{"model": "self-supervised image encoder", "dataset": "capsule endoscopy frames (Kvasir-Capsule)", "train_examples": 42238, "image_size": 32, "crop_scale_min": 0.3, "horizontal_flip": false, "color_jitter": 0.4, "cutout": 0.4, "method": "simclr", "arch": "swin", "norm": "layernorm", "norm_position": "pre", "hidden_act": "gelu", "mlp_ratio": 4, "head_dim": 48, "fused_qkv": false, "bias": "none", "qk_norm": true, "parallel_block": false, "inner_norm": false, "patch_size": [2, 2], "depths": [3, 3, 3], "widths": [96, 192, 384], "projector_hidden": 512, "projector_out": 128, "projector_hidden_layers": 1, "temperature": 0.2, "init": "lecun_normal", "residual_init": "none", "optimizer": "muon", "muon_scale": "original", "learning_rate": 0.0081, "momentum": 0.95, "nesterov": false, "orthogonalizer": "polar_express", "adamw_lr_other_params": 0.0026, "max_grad_norm": 3.0, "ema_decay": 0.999, "max_steps": 5800, "batch_size": 128, "epochs": 17.6, "lr_schedule": "cosine", "final_lr_fraction": 0.05, "warmup_steps": 1160, "weight_decay": 0.05, "adamw_weight_decay_other_params": 0.05}
Rows from block 2, named by matrix and row number. Rows with one number belong to one neuron. Each number is 128 + 32 x the weight over its row's rms, rounded and kept within 0 to 255. All counts start at 0. Numbers have three digits each. After the name is the row's rms in percent of the matrix's.
# fc1: MLP up (model.blocks.2.mlp.fc1.weight, 384x96), inputs 0-95
# fc2: MLP down (model.blocks.2.mlp.fc2.weight, 96x384, transposed), outputs 0-95
fc1.279 113:134143128156160133112139105155201132108139128122148105107149153089084136156069105072175140118102222094142148178140124080110130095218132154171101096122096224119143173136125087130084080119105109155177141116110148121117100117164148074110150088134112086079132132134141114127127090080125115167
fc2.279 118:074099143143133120094150134117153119103143094139164182140108127121142130149116106121149159096159128166169146142085066183188102095074149129095125150137120109109167185152105099174143161142124191182174151118106093169107099130146053124108082093145142105082137199068076144133144107167095088082
fc1.280 112:112156123119081118121201091115118057168190157132117166112134163114097134108120141085112123199146175161155085107118140089178153057137187114122141106163112165116164191172143173143107062179160097132138117094110163097123148145150136151061120086104086157125159123103159138127119110102107143086
fc2.280 120:134132124146153120119089142114149086167019141076140091145083186154148097176115106118182120044148068134119129119112143142096160144107153156115118108146143175174177074077069142124154139145220108166139140156153115148131141122161105150130096083106149139144165088143181114120118108157130128141
fc1.281 078:162172119084139109142072087136171148179127085122137180188047121116181179174110131080114055123103112124068151115152115128140124082124071143163166135116088126097095173066138132114071086147145148144134132118155130099122152177128175148149149128105129145137110126111182162089089125191115132148
fc2.281 073:088063138126124125106167149108147102075109128082142133102147175112048093127119154146152207109138120108123117146103101163071128152093161096119085128087117160129107124147093111139221120081122186092174111101102148139117170144149093121091149157120094177173131108091124118166122196097188152151
fc1.282 101:119165120141105158186021163110164146207212169149103175068108124160166124072143100143114110085130103116123114070152110143112087113127111150145096139130088107155142111123125105187145158170139114102134099072110181125099163122144098167101110123137126134146124079091117087171127070135121119144
fc2.282 114:103171110065181156072198101156095111099088117094199086150093138117088176163158100107156155086121086151153126179136111107169172142142124135155109121080171155107139068219148118129168097099101151122151097168146150142147097126093101129177147154113113130131135090144136144097104137120081178130
fc1.283 087:214088081124080139138114186133109154105152138137144102166187123153147108076106122128064063139166124137130150150119147114064106102085107145164105152121143130151166145128137151124113131112157105147124129086163093092131225119145023198097136136120089115141135154145157146124128103154150173100
fc2.283 081:138195174142199098121181083084190107125137131137107143123120119173086090119105148119115140135098161144039092090136144113123067154109148103125098120149128139116196098142145084184177136101126179139120102142148145149123111143052156067196168117113107096178131142137118154112128093122104105170
fc1.284 084:138127095091078094082109094146116140145181104181106210063135102171133175167132095160179102155127109135117124123090117124156113130160152144075082116199144098106170070184109137141119154071080118141153059093123124086118161145093146150180128123107130118148153070110175132165114110122149146144
fc2.284 088:101145103048122194099163106090058090115124128074133081178131189102117102116108159140117094128124143136082119120110140143141160108104130119063207150116130122094107139133171148180122092156127151111114155161100116138141121136175101123070107140137175147163112138140060122060134172103090113199
fc1.285 101:149084156132131114174077137162128142149117086158149153167130153086075143083164104092097116142161087087145115149154086069142119126135122109094069148165060121138136125108210139115090140132100205135128153183167140085089179145191147077110105139118126143099160137140122143115093108174060091125
fc2.285 102:105141087097133166126123083107136091135132173102131099141119129129122148128125184124122112070161131191120101106098144126158208079162105159149184053105122079144185189094116152106122095137114127129155165102135086141167110108091112125096088070183136136144062095194101133162160129177150132174
fc1.286 126:098133161113143126117150213127104163071127154120160125158192108118050104140135141183188101137090107119143169131154160117156099127139127144114150150121118065134158167100130066133142104171110064149127094143130147072110110120121103162154155090120129038141120086135125128171147056088154181158
fc2.286 116:183146133137137108097163143148116128093135110097108140087120126184154104199115072081129190115159141111092162088139135073124105116086137153080143122096126186188137160137195142131114134091192118127114113097108102153063100067115108155116143119114152155196087158177108180116143114195146102133
fc1.287 090:100180090113058126168108116137168142105116097118144212102181201149158156131137117135096152100123095133088095131104112115112150154110115051123111143119109117063092150140120130109132111182115119124175137134143078128135185089187159073104150175095128124180111090089097180159116113098120181094
fc2.287 079:175134157054184126089053115124140140131102179130164143096119118142064098124062133138134145104112159144160145122130102178160081085149109145176180106135127160158147150149165116153152140107109133112097177131098108149122067076050144148175126143147126162096098161140143110076163154184147075105
fc1.288 130:111107093201101130145076121145107132083097109157162102131156075140101160124129189102098133141081165190151128085123106139167168127123125159128183111098098090148105133119083123109115119106174058196100113128132169080172175146099119143140172069159123095162160112098088101174142158167093182136
fc2.288 118:120142157130160110090142112085102158173132171131157132124118147163107150118172126144096140121109171134092142120147096161132187123147149177139076159074185116111140071125129147109139138147134094169077112161081163116114149161137121090107168082128079086089092098116028076133161159174095145214
fc1.289 092:166134073148148145125146168142112145150151123105105127133089094090115050114092141147082089159209106150109156150214086147110154108148131118152095158154136128164126119158111109117101138065151156099096155107185185124138153128138052122145186085151121112145151095143127120112152217100067146122
fc2.289 094:101163146127147142137050207132175100168085098202172115140114088100154133118141136086164134118096093124169071077112136103082105152182093106061131124101129119113111130113131117168128086180085147181156092175079114153114137102133122136129139184084129169155109169124175142137075136089136129153
fc1.290 070:117161123081142139113125177147156136161052194120122164124110141111087116142106107125187150163104146116063110146163112118091191124149119108171144067122170124100157122155159178116124160155146155155139122111082133091151042059072199074137115118159107111155132158096141091126100164122096118097
fc2.290 064:159102101108134133118088102112097087130181091157120107062154122198112128112083128095152159155097101081175147058167067098121141126130120122114108139102172145153175133180142080110195098120173105159148135152127096116082146130176185140171090151134165137123124094206101093067115139121151145144
fc1.291 124:101135106097120119135126127112117088117082084085157175073147086151117150159103154110147114144135155116124159085135113166182104167172118115090140166098061102131150105080109163151121145108200131171083119120178115144148166080162135103117146139191062144114132136081069116191150104180182173094
fc2.291 114:112172140152130088147162098146133115118162161140164115152100122085106129199185124107153172094082146120065123144111137122098168132172091158095087095139129070073224144129098180120153153130161176122087118124123096128097146117103126129155163128211091104119074162155127094096082139120127097179
fc1.292 131:144101157092140184141128105119087170138200096091094185112138175101173091120096138098104115081117156104114140177149081117160128143175130152183178101129156102111131067131158084157097188117094111140128129116131122147124105141120161112187115181126113181058111115109119149127088184105045118110
fc2.292 129:109137103115119138148120140131084082165097168115166069147160090123127143132165147171074086131122098175134131072171133079054122122086145103136108135133160162084131131090111166163178122177145144142124104168086175088187148145092110079213130124178108078144144080124150156139132087130176162141
fc1.293 145:120116100117086158106136128139095067116117097083131113095144080085130115161165098112165148205121093165120122129083150184129158117183118107068124152123093117111191155082079156144136123079182215145130147096103105130145164104130118179175078156178130117112156150097130131163173087122186127123
fc2.293 139:119073067099113111182168170151097105126093133122093189138115139102152125166178105104157135106126090075157146133168155117112157166171121147143170116109108124014173123131107108135130192109176091120092138106126142071090098073146159165173174129155122142092123148145143181115118163083150113119
fc1.294 100:123131030155097155097081078106100095120088130176136131142152143096113162136131166133113170082158166129109146073096169194147134114108084118160111159153109114125143186119115164109093126125153177188116122115164173069155114082075143228132128134127108134155109121123108113128165058119133126137
fc2.294 131:151135132085142083155119088135142182127150151171180139102118138114180167134101103105118060150134150134138096128177159070163112112159085168097127120154084137045142110137077136206109145090150148120157093101088134159170084180164136109136156065207127110149124153113106140103093149168111133092
fc1.295 142:127117129163105052133141137193144121083103123141067112196151135116074155124143145132091213141138182059136108130125145085128098089131169149153150082151123110202193172093145150091121081125152142168098187129076108139118119054152137130138141136099117154094129118123106171121137153146106116104
fc2.295 176:165153090070168172131106097108138098125066136104184156131165157133159149106115136149167067096137089165134158171139154123143204193158089113154162151147104103106069141108128114119127072139121089093178107143142115142154128165168130090096119061149179136053090128169141117102115075109110147139
fc1.296 074:101125078117153130141083180169078136144111199107133140144107113122115161155070165068146123122123138145119157112140109100119164159194097124163105128198114154152115157152133106131090090211102066161161097126089127123147153172103129099100147114123155182136170116149079140100083179082076076115
fc2.296 071:167133133162077148145106072090167137095141081176151141113119139115099129125131061139082128169110125146166083151089139160138116107063153109094136094073165090145153117131149127103121142087087175141127203111174138105113075127139177107122065140099097141131165154098159123126197137186145208136
fc1.297 120:101130159076145109123172123099054146121164097174096211098168175064152148154085105092146089071102144176107150155123121129144161116164168145112181095136113137127143124119152094148081124140081150152130176109116179135125143098159147075110110091133084158107137161165131115106152168097048161095
fc2.297 125:117103091152175144134114102161158107123073124136165116184091127183102096117136189160109094123163109079114089121136161080143153164069077140139094095144182130146182121084119133137114126153239103110083099156125139090129133117105168096142136133128135101135125068080167087100138119121198169139
fc1.298 114:082153149125114123127161105176180089116137133106160126148162136122055212123155137114143140142067122071193117126156107095124148142136139114135127087162091179117122185146164143094162024123173161103137090166082156120148170127122148105071093114094124142130165140090101125170089072142143126138
fc2.298 126:166098131119109120191101174080124114168124130153163158093149122086165063129122143134099120099088138178108087057147159162102107147182139132142137076119105103152110127118075142181139115148059101172124163169122071179134109057154127084146111124106105126116130090116189201121163112161110141108
fc1.299 150:132144117165165093158140136088152144161167139170110174162164155120091129119097128096201071139185135099074141140202127107107145112118117126174114114127144122172150115141177123102077152145106098129159117051132119120104165080124081141138109091165105155135156140133129190077152069038131157087
fc2.299 119:172121133073096172161140182141172154136113122131109121093107085161121115069175137138192125175105175088098119140170127149078110096124110090146090124097138180151150093088125113134145131164200124072085130089138181066057163172162100171142143142119149110131137133077125096100112113124179166143
fc1.300 088:183129168097205140153141107147117087156110142145194068123115130109085111109114155162170090082104117113096110140153118129105166054069096078159118102152109086132116117118130157124136109159134073150131105126174113144219155134136120118073149097076143150097129126104103160070119159124062183129
fc2.300 084:126096131137105143154099110101077137114109165089083165144181133131135170121178180140035148111123152186136126080151123123132072137122113135164123068117173118132163128139129105102054108135139114117108124201154173105076121084120172131113104134151103082165123085207168089137125075170162113141
fc1.301 126:148114098163118122126050080125113166131112124091154095125173135150058129148101143127132084136086133143152144135127166114165142114185116086122143141070117125112096146117183144140157137102173066186123143140144132077189099114129153133094128057132085097074148131073138080114098208181116157174
fc2.301 105:126148188168147174131127120102160191068138134132165095170122107140161161111150141115120151140134121184121175125081091114132147151155141066073079078136198079093138086128125129157148128091122123099067093134155093130087181159071125153123130142176152099101067153111066104104141162146109125177
fc1.302 092:178138124127042142088119132092143133109137144103146158171100092161145203096165131107129135156121126156107133133115173107112140206174127164082135170151151164166129075096112169135122102131109163081108114113144136179133079111182163121116080064121160074115126194121111171071136121094094143083
fc2.302 094:119119137152149181103204152141092122145142104134120101166138097121130092127148085110148102108136200086155108142081180148159140114068138122153138112164141050111116090181144146107065163120101094173140126213132130117074100152072162132216106088147136165086165110153125125138136115130151150152
fc1.303 117:144128148089062152123083157174151159131110158119142108084078047151124136142143131158109134148064144085093124096104099151063144146129100136146110223124191092149071103147124136106114185144135089157133094163137152119118114148112106157118204173095151109099080111113151150132161174149180130149
fc2.303 153:090135143166174176126062142081132158169086171114163099102124161170160105157067149181148119070132121151114094178099150103133141156058141095134134142140122139108166159098051137078155126119175131098104136131126092167188153104087130089162088076147115080151159066103123133126123154118165114148
fc1.304 102:185118179126107168195115131140113133138116095131173122108155193105097123064128143154139126087134071087128145171168186129084103104118161112105112112126085077149146128097132109120130160094127134135144133155137120122133162084189154082151111167047122111097099065153163198062158136149120170165
fc2.304 112:101131142098171117119085117126123062131185145154095144129174079167111167134153091156070087105125097123163136046151085145171170113154090159151147137135106175156114166135191140141136087145151085164105117114095133117170149085080115149116079146156132137155145183132047127173103091110081095131
fc1.305 092:185112092157159166134107041122151122087079159145121122144184136152085156077108106134089098152080099172081100141118138134158134073133136198141111149101139136170087128108120117094112156134154072183143108154140173085181184162131112105152174087167158079114127144110070147118144119112118160083
fc2.305 091:112108188104123104150139130143116151155138138114093122136135113137156132114182138163117094150161146141140118128143149177112146127114208115116075162147152144119164069152103112090128140181143096138081119124109150163086163077137215092059171068082105128068092124109081092117138135149041179154
fc1.306 051:148122135123144138132095113084131208155110163152177083160090119137097173136129110128147135103118082032149134072128120150194094089167124067087119146134144165126084128079129149156142114145118102144122167090062136189098172120138141178074079106155192177109124125102121111138139118157155092121
fc2.306 055:114159155180111065123178108119124085114111130082096183139096104124135145115141138185172113165159149179156057129094114128102124073138191093133080185123120131119101160170055046133131093147087181087127108117077145101147088121091117133141140133094155064152120176142117106138145114146109141127
fc1.307 087:106150186101168110079176118160089172145100150139156078122125114101096133123157133091106121108174143156165088139109126141149106134152163111097051138107194135131064131185146084122081107078144169132092154086158074140123091122112115185197129186145168154153099105108096158136118104116127150194
fc2.307 082:168132108140117166143150161096154172132088101086099141197103139160113097081168161102181162139119141119108098137136168123184163076130059131123183094147089156143088106146127113145133158137116115116143094126111191108103141167145113094078087170142073151118097119137192106178115058115072071145
fc1.308 087:082075139127127178160135180161138138079104125054092175139145149118088156158112060113121168130138137112112165136117103102111165147156129100114085071137061103101134145155149133121172072148116097114130091200101144170160117189092160139080133084113151170090171148155100123130144060103171130128
fc2.308 077:131171122162123103140146100156104112152157094211161074133160124134142093158100169075152148126079162115160118114153141162195127134148154162066183134172119104182185129106147084133063145068084179127105163094129101125104105096191139060157121142130124129159112110107147166139105159135077114126
fc1.309 077:143187093127136191105166141098139194117184156162090077102156119154122123158121114120121164136100126152104144088069151154143110132104104170094147087151101109048106127161183135130107129118129134104129087176107137075255079117146103100145103165089152124140110157124116111110168130144093163138
fc2.309 083:113055130211087168108172138129101096114132081098167147145117097114166054106131120165133100156127149129097109136167131080130155128120186093108083189103133139155151101105137135116139131152068079136141126178122152142114123159140124161129143140108193069151141200165128125139077063182125083127
fc1.310 064:081092077109124123108107115141098167083153088103097157158151164114147127117128129098090117146185124180159178090113161158128089106185110221120116089087169132115102142114182129125099141128080153126117095111142152086091081192151128165146195193148177160123128112114104102161127170131078128096
fc2.310 062:117091127130112119156067127125100073188100155154146067118138129084114157082158169121151099119115153106084102109140111128067161158130160126130135124127089133094064134088097136067101109124165151159078134161133178104183122080115100136118163136127078182187118054152178149147177098162179139151
fc1.311 097:104148134188114111159048186123118135153106175105139104097145099116117157119142139147072092146133113144133107069130117124127150097097171114129120147130132098145135120083161042122192102185108083143119114123104154128147150090119116095158201175093107113100106124103193138208119168172199133119
fc2.311 099:124130138099167081118144103111117100089073096160160073126136202191087161135164124128132121111174102103096139134215129144156100157132112081116118142139136145103093174153166117136110081117152108123129115162182193136148152177047132137088107163108143114067120148145092103059148085081130113145
fc1.312 083:074115144203128179158137105130203167173091150141094132123153120110108120180130140066166199130118191051138111152118113111102155108093124152121113117093135137150131120115094101102087162133177090118153146105125162129103089132125141101101142065151126067099132114125193054119143167079105106122
fc2.312 086:097153155100122090083166141126129141089144114126107160131097138128138166109093080140087100121136153197158150139078110209151069139174167126072130193092103101042126129096138079112055135174108119119108148174131149104131173123171120141101150097165173148081149171124076145141141128155143163113
fc1.313 092:143106154103163125124122070148135149167139133126130130108079120144185105143085149105167094166088114129086142130108126170169170120133096115101144135188100192060090189144110110104117054101141071165140186090114099167088156179105147105119138116198064146109132173144143105186142126110134137089
fc2.313 112:147133102104107078159170119167112115120113114083069173112147150098085169109154121172112111141129177094148171077154160132165092098128133058193095115113095095117150129134139135117172108083125113141104136184109208125105129163122105100116110177102187129152171174130046137086155088098146144171
fc1.314 064:128177143151152105203147157100117124060182180115155143149217132136077184125095118147158115114078132135148140121114138092102148110124142169153157125107084100190124107205114142121120127098155070101117098102111138117145165092117122100057127113068088169152124119144114051137174097112133138126
fc2.314 077:122127175091161189101122119166192088103130110117104101111142096167089134126175137145120152133144024160109100150185121114179144126105108112141133121124158150074149113101185087126123139131109168098094161212116103101091142099117141148163093118099192113103138115153107140075048138131072149128
fc1.315 094:077062089137085136139111160111055140162201145203074155126160145112136108122113119020128121114170123171122142133128094140137116120169143134158158145149129150152103069117140105091122105179155109138081126092121135081166109121118115087175158128142164138134113185156124154151086195083137109138
fc2.315 094:136107140110176132158134059159127147131081127178167122132121123072138119096173188133112105107077065128105147130100124068110131101116073143149147060139144153082131096135105164173101140125097123069151110181206143155128117109153170095155180176103076113156116119101187122161151097131141179100
fc1.317 087:105127093199132152156150084114111118090101134128172102164123163160113075081078125138142119113130142153133164084134079133064147098116071170160171098125126105185102134133168090121101106192132108081135153142104145101159127213143204137117128095080159075140136067152147130133183152096145137118
fc2.317 089:129148159123128185106107148153134154137177161185097111114079126157127114122133157139087081099119195102131115143148195148203143135041144116142109097134179139106114088148152081054131112134064102144117143120110147141150130126141078126045129073115133154119167119154157101112107199132085165111
fc1.318 079:174123048133142176143088109148070175090102104098186116098180115103139081175121152114075131171125133120126167135101107158136102144091100106138137138158117091121180144085077086126121132106213151116121136118173081119145183115141065171171140126171127097106150138116111166184160145176138150104
fc2.318 073:195158125131108145121176100108113095143088111126070131119150131160121122145134153069141101152105137075082153120097129094113133151194103109121149163113065132077211132063148155169185132092127099143088108066098149092126100144165132102169183186129172113184100167148150132138137144157131092162
fc1.319 091:053135133110100110175118130205162141119099160099116122117110165092100154192138102064103113142126182096191121100180128096138132119187084130137173071078143145140078184143131125107156113146116106171137099079085157115135156163139177116125079106115103143145176158160086108078110147093095119143
fc2.319 092:122121155144124132124135153078137087153192102150154160155131130093071143124034133124137158112120111129080147162145154155166138143074176155123112117173104109110174094147129110104081105116105178153112169126210092092098137123105095049152144146122160123099110096030130149183115122153104120090
fc1.320 104:124093118164110135152125123130154172126140080192149119104054145152147131162055087066177107160121204123103160160164126131105155124112109113104128185124150165060130106156102121112094115107114164104143110182183166183101174156172155109148155077140166098091145089093143097098147147090114103127
fc2.320 131:104142123138125131180103136162113097063101110086130150167163147156121184159104090161161143119152085130156162128099142117086074212146092087137091130142147083181130105101139118113182172116119085108088153086071141079104113088166115148098122127121091149070150157155084160181122127174161136188
fc1.321 077:077152159169134149094147138122162186124123174101082106134072144162104102158148162121137102092108132133108105195192108115129165202129177117156105127058052174118149162164117126141180108098115123132092144158118119204132067132087113157102155157087135091105117134149103125120123143085082173135
fc2.321 085:202114109135116140167147152160094117117124102143172135105194093102151154093122089079147197137140117120140133102116115149139132077134057152085118139200157033152117094048139125134081150125128151135121125078087132105133190149149143090161114100170110140193126127094153160170151106142148105142
fc1.322 076:094121155070107079184066154139095163165085140132103144116102114137129083070126177160118186103109128078165121178167101109157153144176177120121115072164148134177122155122165173121078142090200072144129124171112080134132134084112128066108085144110094119132149083133163156132151156137149146117
fc2.322 083:107135153213092125131135092104132060117140160090108109143147138152106105187154090140126091081117113161170193120116102127122146123119095083123147131148144079150163090099191170073160123118126158108105150104075156124193142071120150150107180166124131132102112164087091092185144179110086185128
fc1.323 087:136125129133179116156186141107113136141102177184162134127173147074107143116102117121132164133167117186133094097148124075135106087080086167159148183109096119121141191156151050145178134135112132106121182118087169057074167119152159087161112147113137051121153066123121148105100098105114120116
fc2.323 089:092168126139077173119142092169147136112116158063045132084049121121123129128136111123110137082132121118197116131119114153105113155119096086178096126146152197167089081082161100115112172152130121137142132148177122132149171074056118121107111103096123112152108178134085135185177148121083111169
fc1.324 104:133155147105131121100095144117167139087148150144185082145064080145141129170118137128178137173050175095125142132053096104086131084142155156113121141141195129064077097186108193146130129130101127089102154161144108122108120124151123168167176094112063119108127100143154106135128152079190142142
fc2.324 120:076149070096120165081124100098124186150147129085066136113152107121135095125123124172112069073172142106104144141093163138169138159091048103161167127148100146152170188097127110140151173195112090122151124126147151118124150129077131128097110072150128159169123127102108109183119136150138124224
fc1.325 064:103092132084130122150067110191103130119159106195130156139158183137150071159092152169124122102134101156086118104148118093136146159117095052142118144178098121151097085176169185123111081151128178169158148137142091147167138078151137107121122180100118176121067118133125101091120197084091145102
fc2.325 067:174129138098199150147129097131108110119094173092131132095094109198114162102122065084110099112146170086147141115140106169159113079128082169143146079096103144064184126100153133084066140104086105137110077146129172176129157120057193107132162152134139120172155150157119126120120120170095169106
fc1.326 063:160046159076099089163071120139120123100094141033127175109107083148118135101101135136134162144079175090146108162135148141115098181139154155123148119133086141124163149128101140095138077156121125131138095135111121128131106076097201131049106126143082074115166092185168140137161076131151122097
fc2.326 064:118204132169090150118165153101088077186191116181164062140107116083127138153127117144105090125116070114144164125115141067115172157109120090133090093150172119149147129072161170133151165112112144124084200115089149157085082165128067094137104163110148172106120153092121129162141161119121128096
fc1.327 099:132127126190148124103167104135125089122125162119089130148132059167111109140176148141142175193129151101104162078132117111102158079089148189075163177137158075127121093117117158094084083113072159180130123138084114155089110109144150124096141171066187151066134103084068161132113098118132135146
fc2.327 103:091097142159106168163109193149119145125097117115151110105080163124129139113100114114173079121123155141110080146081129122077162236177146099132111129120114167191152117232121106156181153105079135071111104095144124134180143111146095124071133099173143130131144132146168099175120129095120125105
fc1.328 080:100178141114183129139144126135072131124119102101159154142132142142129189116100127167178053113176070155069107152140194100128091120145125128138081156197142126088119095101129124203167113113080158149169103114162134142100132126103161090100129181080085127049123080158145130108113128141166159109
fc2.328 086:117113076200069111136138088125090155110119126214123073133130140156135098133137114136094175093135141047162111142100085158207136094118122143088199135108163106116114100145170113121101067186168122167117134128106128087124182116151154160126161136186138142158109085125123118097125152099092141174
fc1.329 094:114099145072070148125140111186094188094137125043093130135139088122116094115173114172086065159108140090140121103135145085118150213114139166065104098140076088160140183141117157115131114142113147150156169156162150151107148142130122115165096119167140138057162137159128175136116136114142115057
fc2.329 091:087172125199108067158140115120103138162116152165085085154085126121127110142112074152150143125090097076128112166102110092100178105133103165173196129132119081147188163089155174114097162089150128103072165147124161179139105095153131105104090102135081072130168144113057163129106148150128165126
fc1.330 084:080128123147123133110153173123171168052097184089113094118123122117149075137154136131073104099140096126167138098128148117215115142123149151141075122174123135130164123094123083151129158103092183095166221100171124057106117145173093112125163138170129070137118103088101116143088174110106123149
fc2.330 071:157106140170079173176115127098074109133183101140098136160119115090152116144062144091144100128132132124098125125135182158111063112126070114172182132097130123119053165112146122087132118151143106100109060142126145115189125101061112145117099135110122233180153108175147110135121140124101078133
fc1.331 071:113183108127106145157047117134138123157160081163105085080106225147143166138147138123168191054111114171150105135127133148156147159105114096125177131188154164059120143146107214101129136109156127073128130132123087090150121138081100115151147117138098155103108150100129101090148126180129123088
fc2.331 082:113069147120108103199188097156134127161140079139123099127115065118137104153153192159117120134158128077140116117066120129156155157070091132166144133106061113185124105142131130152084102119103144185087127117200130154119157099208119120113163137125140104140172091152151158136084166098120200140
fc1.332 096:151113163123168153113136125148184073198132163163122059115168157103093145158156153121126140121096071133131120135155098095124123123081088137140090155141080162150153156161141182134104101058117147125196062136175199139103128117172122123089171106124155097114146094141085172106143055095114133131
fc2.332 095:043165121123125082112131092127056120047167144124106159128148164100174166099139076159149133108160118153174091132164157094101185086132157114172159106136154117113149097087139108110152102193165093150075160160093113130160119087105172145196088145152093128141153064147126151149140122114127109127
fc1.333 089:093114141103117047135156126178161057167160162115139114112100135076154111160183132121083203166119072119106162115125135139138198082166120102138129162098098119100191132161119189182106146099145089153129107115186098151124128112155133152160141146184124105071074120119112093105108108090142128110
fc2.333 103:136179135156155146173149156116092109102156133137062164157125142167116156069171066111149083083146130099147126206148153183142073141163126149163107083109063150101123098174118107035158123117117144105127173086084141095103161083139161141115179125144159134140115105122103118116175135141123117187
fc1.334 086:116112097154146132158112126102141127083115164101151145183165133181119160134126136123145190152220139155128101112146116094112102105075086188103112166123161129113178131122143093147074090112111154127144101093149106142099151143122144158178138166144164108151124045094027162093086067102113108105
fc2.334 089:114173121105075149146069054118133158104173172101087141113117104169172082112136124110129120109077179135087154088097140153122103137135164098127114123120086167198127122072145123071126197187121138158095148122164121107143129096144113149071146140089092120160146145145180132187130202119119132181
fc1.335 092:185120136166070117136066174148125101082145140142163087129120154118187131093188147138097153118154100142143080118114171157167091184093125180137143123104119126093182142101122121101073117144119107096058156116114117099127116150174170106112085107167199110188112130146075134084132152122120122053
fc2.335 109:151122102149098105139134157105110134169169133084078124130132123119137163164163176130214148119105181126121110107100128090067132161088107127172134110093156153172127163158140144087098125162146152156125066115159120134117111163073100092119183134049084117071150090194098116149168132073193116136
fc1.336 102:117122097120132129080146082118141175117147124100100150098158148137132199152091147186163096139180114186160105111130175122126094067094117200076100152135142130080146138088136113126141118085105124161212055108126150087152162096097154147118176148132131144069113132108076090125165124111148169075
fc2.336 115:116114054145117101154147072148112154139111135105117106140083134140106076076097098118137133107101194136055127135091083143111145124154151156210138147165132099157088112169146134062081109177157164183101181164160092097161130104194118139159133148118123167161065084147133124122162137100113150155
fc1.337 085:118071190090166155104117155127099128085085121165154106183117154067143110148099155116170164109151088057093131137108186120161095173110126099145171121116138146170126144129114145139069138113144109123173119116173145065193082088211162100113093106148131093107124127118154148193111130105100154100
fc2.337 091:089116130133159081163112135125122090139131127140127181153138077106158185128123166117104148163165132119101153170139083117134180124121119107119094123128186071083084136149134149107138117194152093108083076097149173123077145142052184112068158136075119135080191071107121172112160161140184127128
fc1.338 110:127131108108118126134179170117157129122146144132125072169101128124110144159181180148114177146148162113136103176082120168080169105108141171095183132155093128124118126081109207097090082117134162167093194086117137163131111108105055144099099135132194127088099148080079132157069165158153143162
fc2.338 122:094111177082175147137165163177115150154030098117162148084135138150125160109127141158185093096154117117153082156148117094096144172125065123176098095107143110131144122193131118202163140088073092100168088137113121154129148126141122136124187115148113103140178128132122129095145090062130110066
fc1.339 103:125123154078127128135075127152087189162148140143182107113147131098128102111159138171116063094100107182149115122130119111146073120183115117109134065140041200088110081159096137152142103081144088115129124147142082104177110139117142084136083108165164128123170190151130109119183159165121172087
fc2.339 109:109161096189079127153154145094090112153091135129151145110159104111057101164100131125132124150194143165089080130112131161134213179093171103117134121153141091141145132202114164098182125085108127142124173160077157158115123082128120116132146166108085097167068072115137114176088110076152122133
fc1.340 093:112141075098137164113113157151162143150115165127127161119166083134111138205107107103127118066097196123130099111123078154108147122157157166208137151132135142118135173204083108107173110155136091100129112112129161138095136167120130125109190148091068130094062119139141053079141162122171167096
fc2.340 098:115196075145149064074121129125115095060156172131139089155118120176088120102071168133178123155125082142094106101081175174136154114100118103125177171076134137108139134151143110052133151174133131079149091123168172123106189137102172163115151148111135108127160121086150153112127197125147099130
fc1.341 038:105104109156099171074077133173152160137117100139102027180119137135169149101166143138159104177161088146100108068083107158130129117154213080088105094111173198107128061100150121110101153131147172144105133139124114137120097133144157132144167112182100141150140115122102186077127153121110160130
fc2.341 036:140106071093169142108048106129141130103132132118165149102174182060073166077163172117157132070134062120156110147156139112188108157185122121121073150135094177114129120140123111165097120116119131089137168073135050114134146085105067126135126129143105188155079116132135130142136124126129078094
fc1.342 085:135172094065167116140194135070183083104160143166098097136151136192093138115103093144099107144140121144077076118117117124180156079121138110115133156118075086090120139141142119126138075142147081148124088150129068154125080120055176156144137164155191108187131111115171169148106149088147137104
fc2.342 082:129126178193100090133161111103103142118103080115123180133140096119169043122127173121187176127100125162121116156149151101094121138129129160039144121100167188133147131097114080138148149161104120130103158142161172059099110083162138114077052134116086165113102149170093103125153085148102150133
fc1.343 061:090136113136101085132216142119153133157166149146111021140146135134134059161099104126172107130156107107147119133123121119170129066181099087148118094103069116102130134172164098126135122104135096185112108138147119089145186158127133135195111196094126113148124113154160087186074145146125110170
fc2.343 050:181111140188106097107130145097086148098141058124086145102114164097159100150142127125137160138185136156111105136142165125123156177091144120069158118177147123157088126122138132141098135174091098108129115096087194094125029149043115108099090090163117184144113134146069118139183150165122124139
fc1.344 070:111158146069111113095134132146117174124126045158127142075110144026126138063097105115149139118163133141173069139175069147101166151167193084146185113109141125157112140121131111133159116118170141088083122179102149141105106142151091136149148148079064089165109120147126124135192157094130136128
fc2.344 081:132145068158138181146142090123105100155156176122149156162162121188142127188210144132116153127087119115074186106058185077160104082080050161125070137151117103095136168123164154125108178154074123169145149092137110095155153098138155116155104166127134149111140130081128146134092132137124119130
fc1.345 077:130134064120124103126124136090170103200158144207112121071177165130165086187092103083166133114129133089113111101105117156209137083080176126112170159120128119076153108176131113077111094131151091160146105108129172090151114077116092125169155126144155115156106119138106127169126121104131092199
fc2.345 070:138130157197111113106169115107072184114151068112150070162086137096198088096141157141078120175115148177144149126158159101133096127086084154116186072141087145144158077085128155138141151124117102027127137148145084117157111072174132119119125147147122132143120150129123206133153121127117149129